Rows from block 4 of the text encoder of a small contrastive audio-text model, named by matrix and row number. Rows with one number within an expert belong to one neuron, the router's apart. Each number is 128 + 32 x the weight over its row's rms, rounded and kept within 0 to 255. All counts start at 0. Numbers have three digits each. After the name is the row's rms in percent of the matrix's.
Before each expert's rows are labels from the 100 texts, of 14976, where the router gives the expert most weight on average: "fires on" is the input token at the peak. Only what is clearly more common there than usual is listed. The data: single notes of musical instruments (NSynth).
# router: slot weights (text_encoder.blocks.4.mlp.router.weight, 4x128, trained with AdamW), inputs 0-63
# gate: expert gate (text_encoder.blocks.4.mlp.gate, 4x128x128), inputs 0-63
# up: expert up (text_encoder.blocks.4.mlp.up, 4x128x128), inputs 0-63
# down: expert down (text_encoder.blocks.4.mlp.down, 4x128x128, transposed), outputs 0-63

# expert 1
fires on: "8"; "7"; "s"; "u"
router.1 094:146134126146072153119157138169119069138062090152198145145147148164150192142090174103129104110104092134159131151101143153111097089144159122178128121130073157181086188130182116074148163109176102
gate.0 081:135131118125109134126143126119112110154128130114158101125148165110074140076106168187131098156140121136111066105096117053159143193153115187170178143134154148148138075142193210187157226105086142
up.0 085:140137143158090119078094153109147126096136122104106181150171136080163132134133110159048119104071175093162133060134141115070169171149157126157106115079142135090055170132132079138089118144119089
down.0 082:144086129098137114143175125144099125078150134097113169124106182158068171153117104110145095107095089163135067123156141106081124113076098085143094162154105094069096126164121120178118152102080143
gate.1 080:138108148139092143129145119136130117128118130134182153129168086158139099123175108138104147161139098152186126124138159120204136162106117111135139163144126093168106190139084083178074241119143137
up.1 085:137089133124073123177116117126119078121102100122179099169160069165096051092151112122128111151152084162174156139108110135220122180133068092147110170132099103148153155154093089115135183135123130
down.1 086:109144130096181123145088090096114078124152186087169128126165168108153133141131115161142213057148142194110132133153089121143119139166098160111170144125144161158135155122188144114145102114151162
gate.2 089:120101103129130119091130116059086117099128117131145114159100120153149100196150105069150118137134117118089182143127163123093197161137152144055078113140129166123139150084113166144128098117160181
up.2 104:121167144103104145149095179140180137169120152148148129098177114087144127096094140167122080129169114084198168115113120228143126112142109077138147113085095127105101074150117087100172125140096138
down.2 105:113095169134117113127109132144162197142193084128136101139142109172149219080122157109137125141124132127070110134115106169157114174159142201115122093091133107155163139126094148135114108122093143
gate.3 082:126126163150153131153165138147143134143155117079114111081091135175126131144196155175070133146110186112134121117058142088137111130157084088102079158160092121128115105121108098106087133107151143
up.3 089:146104134153153091090111137182107125122085075124121128062125118167178151107132098103162157107143064171123122130109170072125138096147161111116123097114117110099091183134101187165163136120113084
down.3 085:081100161133167108149119146114148150186102134091110104166150119170089173184093112147149199174165133129081108125090100139099125170127128115144090113087162080151135104105106050116131134164119098
gate.4 094:133200188141123074125122109133117053112159146128079165107100178109123106111145101139153112143136173151104121143147104161124131119117144101101096111155135108156089093123167205164114164172088169
up.4 091:138143149160126136165142093125160109176163102105071156152097183191147119087152098093141128092159143101137058119149116163159081104157149121158106156146168142132146144114193107098125058113096136
down.4 098:132115092092143113051173103200156147140131159065138121116144173129147139152112120112168108147125151048178184141112134116108145140148164088146098167134118164152058103163143152085145152119089094
gate.5 099:092172175148071176078122126144102175148137103154115084123169095150180107125130172129151181134126119029125165118125103152160124160156142106173108112119095147139189139089077119094103117131103093
up.5 104:078132145159080071138141158107133134089124115138157158082114164094091141099079102124142072103167141205104173095073120128145128114113108143094127119176141140148133113117151143114143104160156108
down.5 101:128081191085159147180166118089133142119108120141088115093128136132114113124123151104149136123081157096118041113106190135149131173124208118146147084132145117135159139124112063115093147117084139
gate.6 069:132106133119144117106185106160160140115075138138073136166179046142093123119083135110106157152127137085128108131132106115140187101141129114112119196148128088134097123151092101156140120073161142
up.6 074:115126106115117122144116141170125139160139101079113142210130094104100122104130211126149162103108128119128141167093094108113100110117128095176157133194108100068133117176146032122161154135143092
down.6 074:099089177090111141141128083157132182119157145128153138085104115132075137092105049119168148102098130112127127114110123114091124115060142115112174161086120098107149116163138077155151126114142181
gate.7 101:136111144160122089140110170143085161105108149135210118135138096131100084172137088110199139134165125123077169142160227071154126120186125158157089127138156123155096106191161143150133087101112090
up.7 078:093156148107112102148142137107090092129071192148163127139166093172102129106191147160157094174119075100115166115123109107174129142149174089149128083167117122131108179161130167086127153091117125
down.7 078:119124133108146137150174163127181124123104174158099109125125116150123160099122146086199142196138126120141059127082087111149171163117154125118098151156108141077172136083150210191089116096138067
gate.8 070:104132130128066104105241100096121148111125108164104118061150102115144136148165164159090123109144133120078105146148123125144138062127169098122091128103162112131066142139069071101118179085112120
up.8 077:130175071109160133175079136160154110088087121099148135146113064117109113125135126115163107146096152171164122143066109166136151169179060141133130198164161141155154159102134119159118068116143148
down.8 069:140149144105111120067191080133061153108113169104141067066174110136123130128132155121147160139169132163082146132097134075051162093157102140133186144145203098150141172145098113062111105119139190
gate.9 108:116045115118082104096134158124205157130123195106140138143178110131108123105136110111105186135193148129114094110129051124131134095156149146144117141101158135141086159153119166139137169116125143
up.9 102:091050118078113147101169121131149183116091174142118189061139142147121140103114177083113171146137177140075101173146113057151108079139084081136168199123141138149148100132150134144107215139164127
down.9 114:094135129083140172154096096103079094095038168107111158078129103132148112150073106121061132177070180091141087072127167128104117184051128116153143154113077090122147151126092131132088099137070157
gate.10 099:140111152117158163071123156136155094175063089138092123141199083181154108170059160150131137117118155186135151155116117083140082157134103178154108141131143160112136136115137123147145043123155153
up.10 102:134129183142123078173100054143120124133112182171147140129066088113119122132153092204144130129160115109127162130135094138192148172132104094123129128117144104120158169176132086111158155119103117
down.10 104:097200159172193146109051130111177127144121115149134158078138124105167084143137128113191106139162091137114092104109133143163113146141143178074142101199175113142097085207061155153120125077132209
gate.11 080:045130158155160174136136103129111107079116097185153140154181065123126108079081079110042069120116137095148122098093072128107133145190143156156142110142105125180083176155101089116078162116140105
up.11 073:128132107125089109136058130152153100120126145080093138072090134144098091128124102162174104158137139114164180114187161129087092063183151100102090146146086157091100099137174183149137152153103104
down.11 081:171146105076123121139191086169136125103200071118122118151128117177104074147121089129174168118105123100079083164149103127116128094065118164102131153122140165126119127123127156137148123132105170
gate.12 098:119124091110153118152169132170121181148106190107124104128147077142149104185169090162126178151199100110140168095135168114144128114086093113125142138110057096164137128126106097171123142094181121
up.12 107:101127120114176131133170131128095184173095175129129102126175045150157087172144080161140178152207081098150178088135147110162133141097110109122129151116059115156126132142123115154145143137180168
down.12 121:107129094127111144106132131072115112131076123128181160129120182102136126156115133061091159104057141127106148143109099135157142148118115146150120169149120178122130124131048188099072125092145177
gate.13 109:085096192149063106196138084152112135143136108156121134150130092133164121140166117122128118124092119142158091133170154127156130182183129107124042169109103135096063130122159066140133100168105094
up.13 109:092153200136118090182103121142073135169108127182088132141139133132152128120188098140098160166108153120159093150200160097179180189171129119087072171138135121107093142134136135179098101157091124
down.13 101:112147131141094071167144060088141171124114114181094087171137046141093135169152157119152142116100051077115117109087130119130141152100149114142118128155159162115130128159140081107104115138144152
gate.14 126:087144138123116147114116145115127161080080115098166145092164114130133152129089160084104115126139173089151083169074167134113118125136153135138128104142140149166088136054145172074062099112147138
up.14 115:110141115123105156100131146092134145098035094084166119089159153166122151123063165073124139134139154099157074156106135089160094144143129125147118109122138135145107125075178173071096079120149137
down.14 117:075142106146076153101166161139057116171112137187161154136187159110092161193151133155127149072131089150154155189148125089210112112129135143135128127067148100105116111145149111118099110151161067

# expert 3
fires on: "t"; "1"; "2"
router.3 116:087194147135090096175081184088177114185174164091113129153110103127158169096144113118110108180158165150072146163134092156110128139113170118131115115190092167115116161178145111122133075089126115
gate.0 127:130128132170161134144082138126180129140105190098104128168108139144179083155091121083145167143178097108158128062074114158123156127092170103090118091126099058146104147123105112174143090108120095
up.0 128:138102168150147161069132174069046124160142031128175111120184107134126157082124125145129127101114210096119133168142108063128099176179120196184151137077123174129199158121115149092138112161120136
down.0 126:111135149074167131057147116166124120124089125165180105159143203103107152110130129129117216120089190095149137178157106088139125099142108206143189153129113152187093076161113104095177119100150093
gate.1 075:071158087085131136178120053152100115135126079109072143094145092147165128171133134080129131128093099117127171137115108153128169124116153105146140072109130106120135111138129069135114114197171159
up.1 068:080122124134138147139155152145168105169150159055162169096121146141104058106097092098095095127121071080106138149161135102157135160107148095152166121141138125127120155103119207159106141132123141
down.1 071:128153141098153153142118136129168194135146151127152123173133168161139149135126059185170102151157156196166087108230051120127101096097129139164115170135178176118112098053102152166126180134120166
gate.2 132:081130088155170106141142133100181186128188103115138190104080128079179114104164145101130127136146100081159188051174100147161119127134108146122152146139108070159165116202145164144087129172136089
up.2 106:185109173124069150134126145145092097154107152156150099133202106211098116145122126143131156131109149151124081150121177025090146116137189116123110091090127178117127127075115122124187124145127186
down.2 126:089127192134151116151087141140185179163121156120133194129086152129138121089130120058143123117086116125081175113164136139078180067091122145173131106116085098177147097155177201154104069138118105
gate.3 083:118071176157148190081134102087134109109116099129125105097119125149139134106139141144146128125189135103168100146220140165159158080175132107133123129164160115121111164133157225134126161106121181
up.3 083:078082124134131172086118110140081073146128150136143119149093134120099171096075143179115136099204157113153144162200183110142180088169111095088164123199160125145124112070171159153155092081086134
down.3 084:081133104104107070154149112144108182166112142143129077138149110101102132133122126117091167114165145117126129160125124133088091144106130083112097180170182120162138108087128074132101196128101126
gate.4 082:095127087137153132109139120187144145133112109101140126134158157113128116084115083116132146154152110103140138109171094130152076090141134150095173095111172075163105134136154074134079155161132158
up.4 076:145114127158113121138124128132153113165094157153129146112145181218102059096095086143085173189124154100072097095155067128170085129121104175136147088112119156136125108106151079170103135111192142
down.4 074:091135141177087070199079179097066132138155155134140169097099149151086136136173137137165147093154163092125053156056127175102095154183139163139073180163150118065133128174200115134123126140108059
gate.5 106:113105099179109090171165121120066085196107126103143131133168075105149093152141125161078141132165089134100142122128090139159111105165177131145140073095164221135120175130137196102204120113144172
up.5 103:143147149106143147104100172150165190061164135135129145113099187133154152119147124126205103135097183128154119136135156119095126166126077126100135173165110031114127096134126053170066160141080095
down.5 113:147137154126120167199108108168060124051077145118088088138100154126118124138131133139096128137104156142090143105141138102180142195170125084090138142090113109145145068110050155182158071118188129
gate.6 092:158156078167123153131115186121150142126113103107129150109151088200128055075132092057125113171118068029153110099148125123159163114135098126123075115132160129132149116114167134128179162127117178
up.6 088:182072159084117131139148160123104133123125115129161084176106101116064091174089128133162170129140126155125129116138177108120113132100115107170141128162134113102109137067125169123127103082080076
down.6 094:136117138126158116106100110077137085091155193168098104142084138150164154156136102137044119142123120159038134047107112141125088153122149123099109170119121129077088125120120128132093112086105181
gate.7 093:081104096141105060132136107088126115103139113128152099090141100086053135175211146134143138090099189153176166117176186160088112120120149111173155130091097148157088135144094160146115141160136175
up.7 088:105197183160154103102116160103136140176130102210190151116099135114149121136131042151110134095102106103121149113145131087158121097104135139067093119085138120140155152111041122146113155069157148
down.7 077:082078142092199100151111097070113130145127166115121183125180127157133109131103127122147133152128080134171066152166116134145080103099111131148090136105120074171129156122100124145128118169134160
gate.8 080:147164099121088173107119156135159174130160088096092163194156081121083147152116180134126152104097137191119115148095158094186132126142067149180184098180103132133110158133136072090129169132160132
up.8 093:099095183146149167163044115122114175149121111062153017125130151151156127133153126146161140136152116126137127113146145174139117075108121126157099140135096051139161141147119149095210163121127119
down.8 084:143154115147100112188090210098069122122093162094119107137112109152128163133133123107160100143105095094176126101107147181132159114157154162157097082171130162085108138137128113120121156147111071
gate.9 104:148157164130213154137095166175157115097111151090091103125141144130146078124193121133126108137183210097118078128131139115104234191175137132092113120156206176155124122091107127107153133134116118
up.9 095:152129117116079140111124103067143145146133149174150140093135126143127167134097137156200135073082069162137198150128112168108056067104106138139132115097033114064148168130164148136079162120210130
down.9 102:182097103137156138059104177184153143107153127197143118136092079152171109166124107111113146147162199130188108109081096119128123167123168088160112137148119145120098148114131162178101178112204099
gate.10 084:175067163188167108141067211110074134113172183107105171212105104072184131176104176103095130149097127163065149147120070143192136154108088152163116065179106089111081136140085139139103121148116145
up.10 080:181150094217126134135120120134140115181090095124123103099142100185135098117087143160117139129165101153118092204080181107105148067113119079074180166080143141075123198126117148076118150125084138
down.10 077:115119134119130120100143110130136127152073091068126189116110040162081087071158061130175161165145158171138103155086113119191210076076109118153133112105103136114123127172178119137074160128119136
gate.11 112:139158111121147130105153158076148148080091126065136098104152185143133109164124157105130118140118145141114148068150110117104096093158194177077093104072127123202171125121101141087103104148113153
up.11 111:113070166120094146139092134165105115184152122201115117141090062129156129065141092172135095128120118097136092155117150151157163126076081050176162118156121122054093128156149124176159169126189117
down.11 104:130109159127143085131121099148100099079096167091141107151076112125158133124112172194110137082147109164118087151078106113127160119173049138123149122147157168111146168132116143194103109136177116
gate.12 114:139045108116126148098117085065124135129116106151158109090113130191158209139138106116094127142139117157131137125133191114170143172186128103129166105140094118158083138173156127194118156131174148
up.12 128:175069146082113176096100120139151080107074166151110122085134135159139171124089115142112132176119104154125082142128142115107155178159170119113136107104164179090117160113096149167140168071128141
down.12 119:122187186133120095163136160136173140185137132082112057172149209134140091113098161172135112105116129101132149153146125213117089109057127087118090164210095103097120082128133115122077110142100117
gate.13 092:196172152211137109170125127118136153076181092134126135158155193152185101176164132092052113168136126134133092118120159057164071137123092096156136065148136173142143147168087058151120122145143177
up.13 088:165130159158172146108101123147161080108178086136092136141148168167134129152149153085054157137107146158130118107137124102108033107098138106163097071121133184098132135141082080158112110114156134
down.13 100:154173118098150157087158120140189157156154140156124166170127149160061127180157086105101133140090137169123125154163121161132122105098159163152108162126128075172150119055119100108142134134092164
gate.14 105:090133146127164107166130153152119130121103080120118160154186124128166148153118151101181106162155120107111102083131084176127161131166075164151074071177084199156130121142156119084152138153114107
up.14 099:150114152129082127103104101123144139108157152150133125092089097114075113097130096136099108148084129165124138174125137083139080141074181067142178182126141078089117102122116126208140086104164142
down.14 102:117108145085112102134136140158114130146111068150175151094161094099166150169182155158138105112158123105197142119163083096164136153107081108141159181158135157145089094138149093158133129179121124

# expert 0
fires on: "e"; "t"; "r"; "v"
router.0 089:073167102174125108154155204201094224115151118135101105144180123137126071113134112157069138146173173122082078079126140109101119135084119189155114173074188121090164072086129128113122109083189090
gate.0 086:132091128179094152112137124145118097099106176116118145113144154167139100068079223048150093116144179143131086099132113145081170091198152171118133082072160130170145153097104150145092074186154093
up.0 087:097116160080131132125098089169113118151168143144103082087082117111078088198122046145156096114115131134101163174154144145121074139096109115122104118121135145140108087214144138068160139091129159
down.0 086:127103154192084155143056093048125065162133108125092115163103136135145129140119127160125141126075131160093122097132141117176071095110143152189178134083144132077158145111073167171129149100108138
gate.1 084:154077094126064139106178153197122208107166159112068202138133144193148102128130137065162132085131149122097150162143119165117127117145098170128153117156165101165117153117106150120112170120149176
up.1 074:105197092147123144149139146145088077112125130162117102108128141079133116145080155195125162125116065085132102106072140142205168134113124110135141167175069131107154090128129141139152119185111080
down.1 069:124169119167075139107118135125168148174146151146105085121127126149152157159156095059154017109124109130111136152108113121152094134142167121159111126188111084147161181139111138077071115146108115
gate.2 076:106145192139100152166101128094128124110153141110134138151108073127134150133178156098132129185148129120133166172119143051161150149138106112135161118151171132081117100179158078199087094086093173
up.2 079:075065157108128133137126097080077175098147123158152118162103176113101121145106119112176084139102124107129097067146117110141115152147146102136139155099137147164159110170122112178158164151088147
down.2 081:146162133118118077177142122112103141130122086134136145153115100141080094170138118142174179165106135124171154134088189129093101145138136073185151111162151104153165104169090129131107150173125138
gate.3 071:177129143170106158123129110161128105131160153186122092111160094153193088110129162109162097122076219106205098151103090136121072111104079092098129148135067130114155124111173108126115126151147106
up.3 072:137130109150084164095078169150149146124191171117148087066145103101133139143171159116120132175110156151082131118132088133128094108124110074151081180108062095107143127075163119131128101138143147
down.3 074:170078047150121096137068152133094151128101125117141123150142120115110095117127170164138168157095143162165147162117154102138103125114102099109137117120074128132065100135103101170080097177105068
gate.4 078:119149110093152121180123063093128123148174105107104160117095111097130129085176154133121114155052124087166132116125172147104107125112114154100140106121163048169122151122186170094097163133116150
up.4 075:153187138082125171107069141228137105091137169143070158078119121099125137143135146091212149095103146128088148071182148121141161109169118109108103110121080150147180137110076130142122119120128120
down.4 073:101107194140087131104140157104195139169112101145076165143166165125148109118165124088147098191126136138148159144136120097142115141156148145097154076137082122116121134133132115182111164082158127
gate.5 146:110119145080161100061107141038125080149184075080145094112136165149172145174130122115179146128107158114123142148097092142148146148173080080126166171139146145125109140157147126126138100145117123
up.5 137:165124115138096152213158090203140145083063180157126141146127079116063168100148123126067127128150080137142100121153181087093150154126156133149097122081153162144149105114127142125158182113108139
down.5 156:159137102168128149126107174132141149133100136110146134176135089116095159163186084146119105092213102187110139104138161177107145092084119192108131169112134077139132120110093145128180169149152133
gate.6 105:176110081166165138089099134130110158141162080142150127140110127160145114156111168075134128133166139095169102149104124102126162140135131078142084130089090035149104124137116128116106175170133123
up.6 103:142112118163154094085082098139123125077137097140125136128129153150133095171144119095134219141147191094129120110113090084165117111130133135120078179086091049164124093128138149128078188121142120
down.6 110:112133084168075132230163206093099095120123150122104155121119138175138176111158079151140126135159108170119090097104199102101114121143131063149131100163120069062146138130148098164148137108175130
gate.7 080:107101126078175119168141133117075104164112087110113145171148114122130153144177123054119111100175143104084161088113101090148086205129119117109160099148074081196121145088099106141114099147184121
up.7 084:111097077086168083098113110086086110121122122067144185159181151173077087134147073144086127108077148100120175124083113146140145130154112110124148137147133115138119157114107156178093102154194149
down.7 068:134144124137129104103107140106104078145105114124208076114167184109112125133155132089114060114134151169127147075177129106084116146119140180148170118086133138141145141143096119164131113144159199
gate.8 071:125152113124127112051150076125074083133139163098091105102119039148133070070140115121163076189132154141161166120110154099112158148141099052097147080097134092140171120150164084139140109147152112
up.8 072:101158138175153084117102086161117108119185206102099116119095086103143148118125112118106082140123163136169163183133117113181199079084130088127093140090142083138124101185121131157200123152159096
down.8 076:184167182121206173182092168133127141108162146133101187158078138109172133076085145095111133097088107102120136170094203160165132096135129116109167062140131122165105188116112069115194121126072093
gate.9 074:095159124157080173173190068110104156152166091139125167106142109093082072156095107180105135168159178133133086103117121158185090098151109118156052150128139175103160150103149135121047107119140118
up.9 092:177137112074135074158193165142109139128090113176127104187104096152119144178127136076126143126177192136139168117098110172198090086109162136206113158064132157086138155112149098132108127124182129
down.9 085:104194152125167104144090097109163058089089171158141142112132166128089160137146120127124142166060142147128106154180106113144166106135103105151127139158095114134152193184117152086126166121127133
gate.10 078:140101116168067121184141111181108120090123141188127132179164146132129155164101084128156139149181134082093130091124101115140099146110138166110071108119109187130125107103129105190187167081217168
up.10 072:105131129117088079059150139116130144136102185149116125107138132149056119135159085169100145172082155134154183181103164139146084164091179107160083141073125147088097154164146164114159142084090152
down.10 072:146146176107101146148143160090155159106108179103122078090139105104116146098114058143132152082211135136137078126138158126186153101142108151134124101151181127135122130113089108189123181150070140
gate.11 100:103139106115140089127156146172122119113114171179159085186155114173125141139060162103116105063131114159138144099112122159125147161096147148075137111090111146176131106105119095104051105114104117
up.11 096:135211104101152071122117119152099164086127164117145100182131148159175130132066102150079093118110122129114142094157108126117138149150140132054104127087109152172098078097142048080114108114113099
down.11 099:124129138204145074173141150089096144111134131088091110140087147140080161084178082148151113145089075129108180193164114074113076064139106125130092093088101139184116154148210106163105107168165126
gate.12 110:136104173049150118138162113148130075078083165176110097137121128128171139101158125167100141090136155092054076115132124151129226082107094113121158176126125129189151060100133124094142106113140140
up.12 103:116152068224126141130112148090128185188170111085139145122125134105079117160115124095142119158133100161179166150119138118139054156150165124136113070126142116054102182171143167156092144129113142
down.12 110:126201138131080143149111135130097092054149167156089122089128131135108168130194105161086123102088118137105161163188122118140180129093054172148067162122122120124166110170122180132132147153071198
gate.13 088:147083113171102119112115130100153115107108095122149164089159146112049142147151165077077157091109167098165138169145123158074100152102111174125127181115132163101162143137143161182139107110095158
up.13 092:073152173083124112114081147199144086138117188136108152149118138189224118067118090097130086146141139104116081072149131110180196133144107129110135105138106133143108072157094162126142124146164106
down.13 089:154120129086099138129138143132176126138177138158149104132068114156139111074127097129110135024119113140117125131133165127081182131093101137121125110153105120155106129082113135172138090165068161
gate.14 076:122110094127131133158158182157158142084085132145086116153111121126117113131094191136084119119100194143130140093136122094079126101165171121107075113201113169069093128131115165118069127128145136
up.14 082:163170187155098157090067079107139097124144154131150145086156157125177123104119114181160162123111100104101093181128139178142080124130067114095140101125118097139100113125105101111144125127105107
down.14 076:101173141143148165145079152137100148106101152159145072135104181164105145153099138129162154135115134179111147085096139116103138222102044044135132078143123186120111139151097100123101121203102096

# expert 2
fires on: "t"; "o"; "i"
router.2 098:113102149084175168120051114177166132124090163215145057149121161063159130098083108162142119121112111132140133090126077171137115143156122179090117133127165130119154093059124111135125106142164106
gate.0 134:084161120119035153138073120112148135142181108158162125075136172077122161139120086092093129167076133164192094166099108117129101136151155123116171172112166179088073110168128113129097076106094137
up.0 131:107130148109066101115139131080151098122135156137165160101148177102133147132160139096162109157127139122115117147162135164094050109121089156141140160144133139113056150146149093136076110077096075
down.0 115:176124126094075102104111106148137108094210149096125163104147151139103096160124111151121139191057115132142180149155115127124113136166184105143121132155115145120116119138144088116088118138143169
gate.1 091:156158061152136104145133080126038135109072143101153180094086158110114100110148125111158137126175221129130108160114103131140118071109115118054160168091103146147102127156146125129103158081078150
up.1 083:130114167181134160105127143121134131123191155150114065166098205119178134148113211168125060129095152131157148162091102178181124120144111070208158159129112072098123127147118140120109102179127086
down.1 084:060146094148131148102135179095152160174114114109157114129129120176129097163104160130192131104133125101105103134149221117115087175190129165132173098179068192086124098088123068081120099082132123
gate.2 120:152131124098099096087103135114159152128177116093143080132176086091124182147154143096164146139088155111141157147112108113111127103122122089205148074164106174114168130171105091161137121075171100
up.2 105:169177147105060142095075094071163150155139149146200111130144119140191128088117083120155156164117162140128150155126141185123091101097098144141151183155054160113121116118116146107115092118139116
down.2 121:105176156075128119120151086107177104102104081165115102127150133135116122120112155164117106198114138088108127170110079128185152190117121099145116092172127165144086183122177167091132117085104120
gate.3 107:108101134145084190164126128087141131136151147125113097144130111112096170141119103123129088172078107099157131173092120083148102142124099068138140137091099115121088143178065114172138105093126087
up.3 094:091126110099082151132134137095176104121123170152097118106127092149095141107055144077117089136066149176125141138085133096140092147052105116149135142133079150154141133106100100119089121141105061
down.3 098:099133115188107113080056136147174140139160088121132084110208125172140126101085189105090155089106064117174079127140125130110170118148119100154191102117120115165178182141103144152099142066054142
gate.4 113:135177165107102190098156039129088177125150107134145100093092154153093112125131188106158127129114107100123133166082147115148161064119079121108159161139178142164068181171128167169114135144233145
up.4 107:146127196080090199134180079130109100114176083129148143105177168100133166129132139107101040142101093129178106179115134104118110088097087097117202128178138088104090086116155111145117124084168120
down.4 116:158130156136133129173122171131147132151112129128096109092118081180187142080134121083149183110146153160145143097128140143069119093118122179192140085180178143099147223149199102142105169108111122
gate.5 103:095116152151145175138164166173144166145119122150115172126149091195127118112181136143126089072132103109103134078106114120088129100175101167172151084158154100125139171117079136063118112168105107
up.5 089:088161147160154137135205156201116173157130141161143171119089114194121123115138172151116109067124094103084126086097117115083121138193096170167137097183187137114135126131091125062128044139097121
down.5 093:173128111129146137106089087070081122139084085181125149147147173067131103163134134122129159074141118091189124168116175120152089136125144117129114104074121083121136139113101177119061059042084108
gate.6 081:134079156148113118159106111116104125095139077119110142130127157099150058139194136142124069083051095098150098133139075106139125145152137164114172084115103164197097144133124135130126166138146152
up.6 085:130109126083106115163166175112121133112134073050118119087130148139175094123092116098177154098092152165148152115102125197074127125131073111112144103118113170084077100093081093103089169141188103
down.6 082:119042096124141093106125184166121081193101160069121183111112163147185136153172162093143132119135108150124138099137116157150147098094067036098145117151161116136167122164152120073141140126137156
gate.7 103:143136123120089148171095167143165083085106135117083158145092085140072123159156151126153149131113176183130110117107119161174128171161192082162129141148123118069122108130135129035176112169117129
up.7 107:112099152152141105094199110100119170168140137142166128119134131162185153115078060141102106115162080106130127164138108135089139097077090120103115121095091103100103145133112115146072133101125134
down.7 105:152118085147171070164105111157166146051173136166175151162117129192153214172157167128101086133113106159172097150082093104084109121130145106123125151158103122213123185152159111140188125110143140
gate.8 090:110165146112135086127143119137060098173144173129101142069139145106114140125146153112095086115114177143158122145153103084131162179136144061144097112145126116099159118145160112113175140098145081
up.8 091:197085126169081162136154146181110157095108203078079135102142169129124121100112111132123156141129136150173135151185124117115147142156062118125149061098103107150133136046111108145139159131146122
down.8 087:124073161078129189142109136149148127121046146150131112144124084132141084169110091112132128070109087136173093105110178109123072081136055151110128171102191111116139066096102109154087111153061137
gate.9 085:121151153102112101105145180162164221130167158157136133101112112094173137127176145159156114091148176100107137134127151092116112139157061102140128117147129103128105138072087144151130112117111104
up.9 088:185142087137083165125125114070111091080092105148107194107134113105109142149069155132126092184124116170129117067162128152138189125127148133155151134115127165151071138106144073124134141101171152
down.9 088:159102199176106108115092108149154164093135137107196123204126100107190132160112146145149168113127138115153136137068200150149087095090137142108131094160136142043135144149142159140193112166135115
gate.10 152:146059066117120106097166092118118098183106083150163163160113160139082153167094105115101115117105173135106168159119171115200117090104142116186127189103074085131164161132147110122171163104154076
up.10 147:103165133087109138151189193144139127154112150122102120210130153158150081105123137144130139121145180126138063199136141159121140100168180144080136072148166187119092108103117126061117055133096127
down.10 150:127156137064122104148143175187136176122143121151146126166115085173095080090110156149140093102171103118142073077134095123118128142160145143078138082141126193121142062156177099115144111099151139
gate.11 079:138139097157108121143166094071117154119133106046152150096107152189089144134115121180117172110144165093047114154135154117079078147086105117178087076121116097145099164122181091137113100159133169
up.11 080:077116123219129117132151112084059165085184101107079107121124173099099173173102116129131119087109107127072153136103120125120159175194152096154147143043183155108140139172145154132087109117140128
down.11 081:175117180185096123114155106161092127097156150110153131188140129148140212126136150138110130128159117155096136097138121139073158170129204111147194104138087165146099110148163139126127103166063111
gate.12 107:170115102153156130113105195139095133103118142077104168127214138121082165161111107098132211147105185159107115137119149110094031130172132169152142061127112127099093150105140131153131100129078143
up.12 114:159150140105157151137174117094141125151101106178132128107100118184150130087134089183099053147137087129096104064129121151141160129050121061174104153089104103120179129115178088082106132170198141
down.12 104:129143173184183079165130115118141124071154143132145106164148125185119147134150129138101214034171178129136134117097162135086183095144151094126182179180129136135159067151139136115137075120069193
gate.13 080:098150091188084155122097153149149145155120146227077106091158151162140116127122153129123178117203187144154156130106203112141152076084153120096152154129175165137144058159144133146115082101194131
up.13 084:148113119128153191092133144153172076132163100160144196072174117099164127071111136140093135097083099131119166098192144140125115075107097156114116054105103106117087168130182125109162183118121121
down.13 076:126137104157216118122182100135137126133151113128141117082130099089100123157133120113105130145145099119089114125080123115128149120157094136161124088175107117138080076120134108172146135116130105
gate.14 083:110150141098111103145153095185132130101181111157148127093086147137191124187150097141120123168053191129124123135161158098077129126118095168053079185160084124112108162069139081159052082118128112
up.14 099:123103137108159128083145083172127149141113198140071112058098110166121069129128105100160136160141150172112125116099169094122170135210138066134138081155111097117112145151136162119157138180099114
down.14 088:130137107166159152124159124129135114144064116138077119134079138144108128141170090113117098119156171162195097143152150092122135101138117112115197139145061125171143095145059146118117091142118118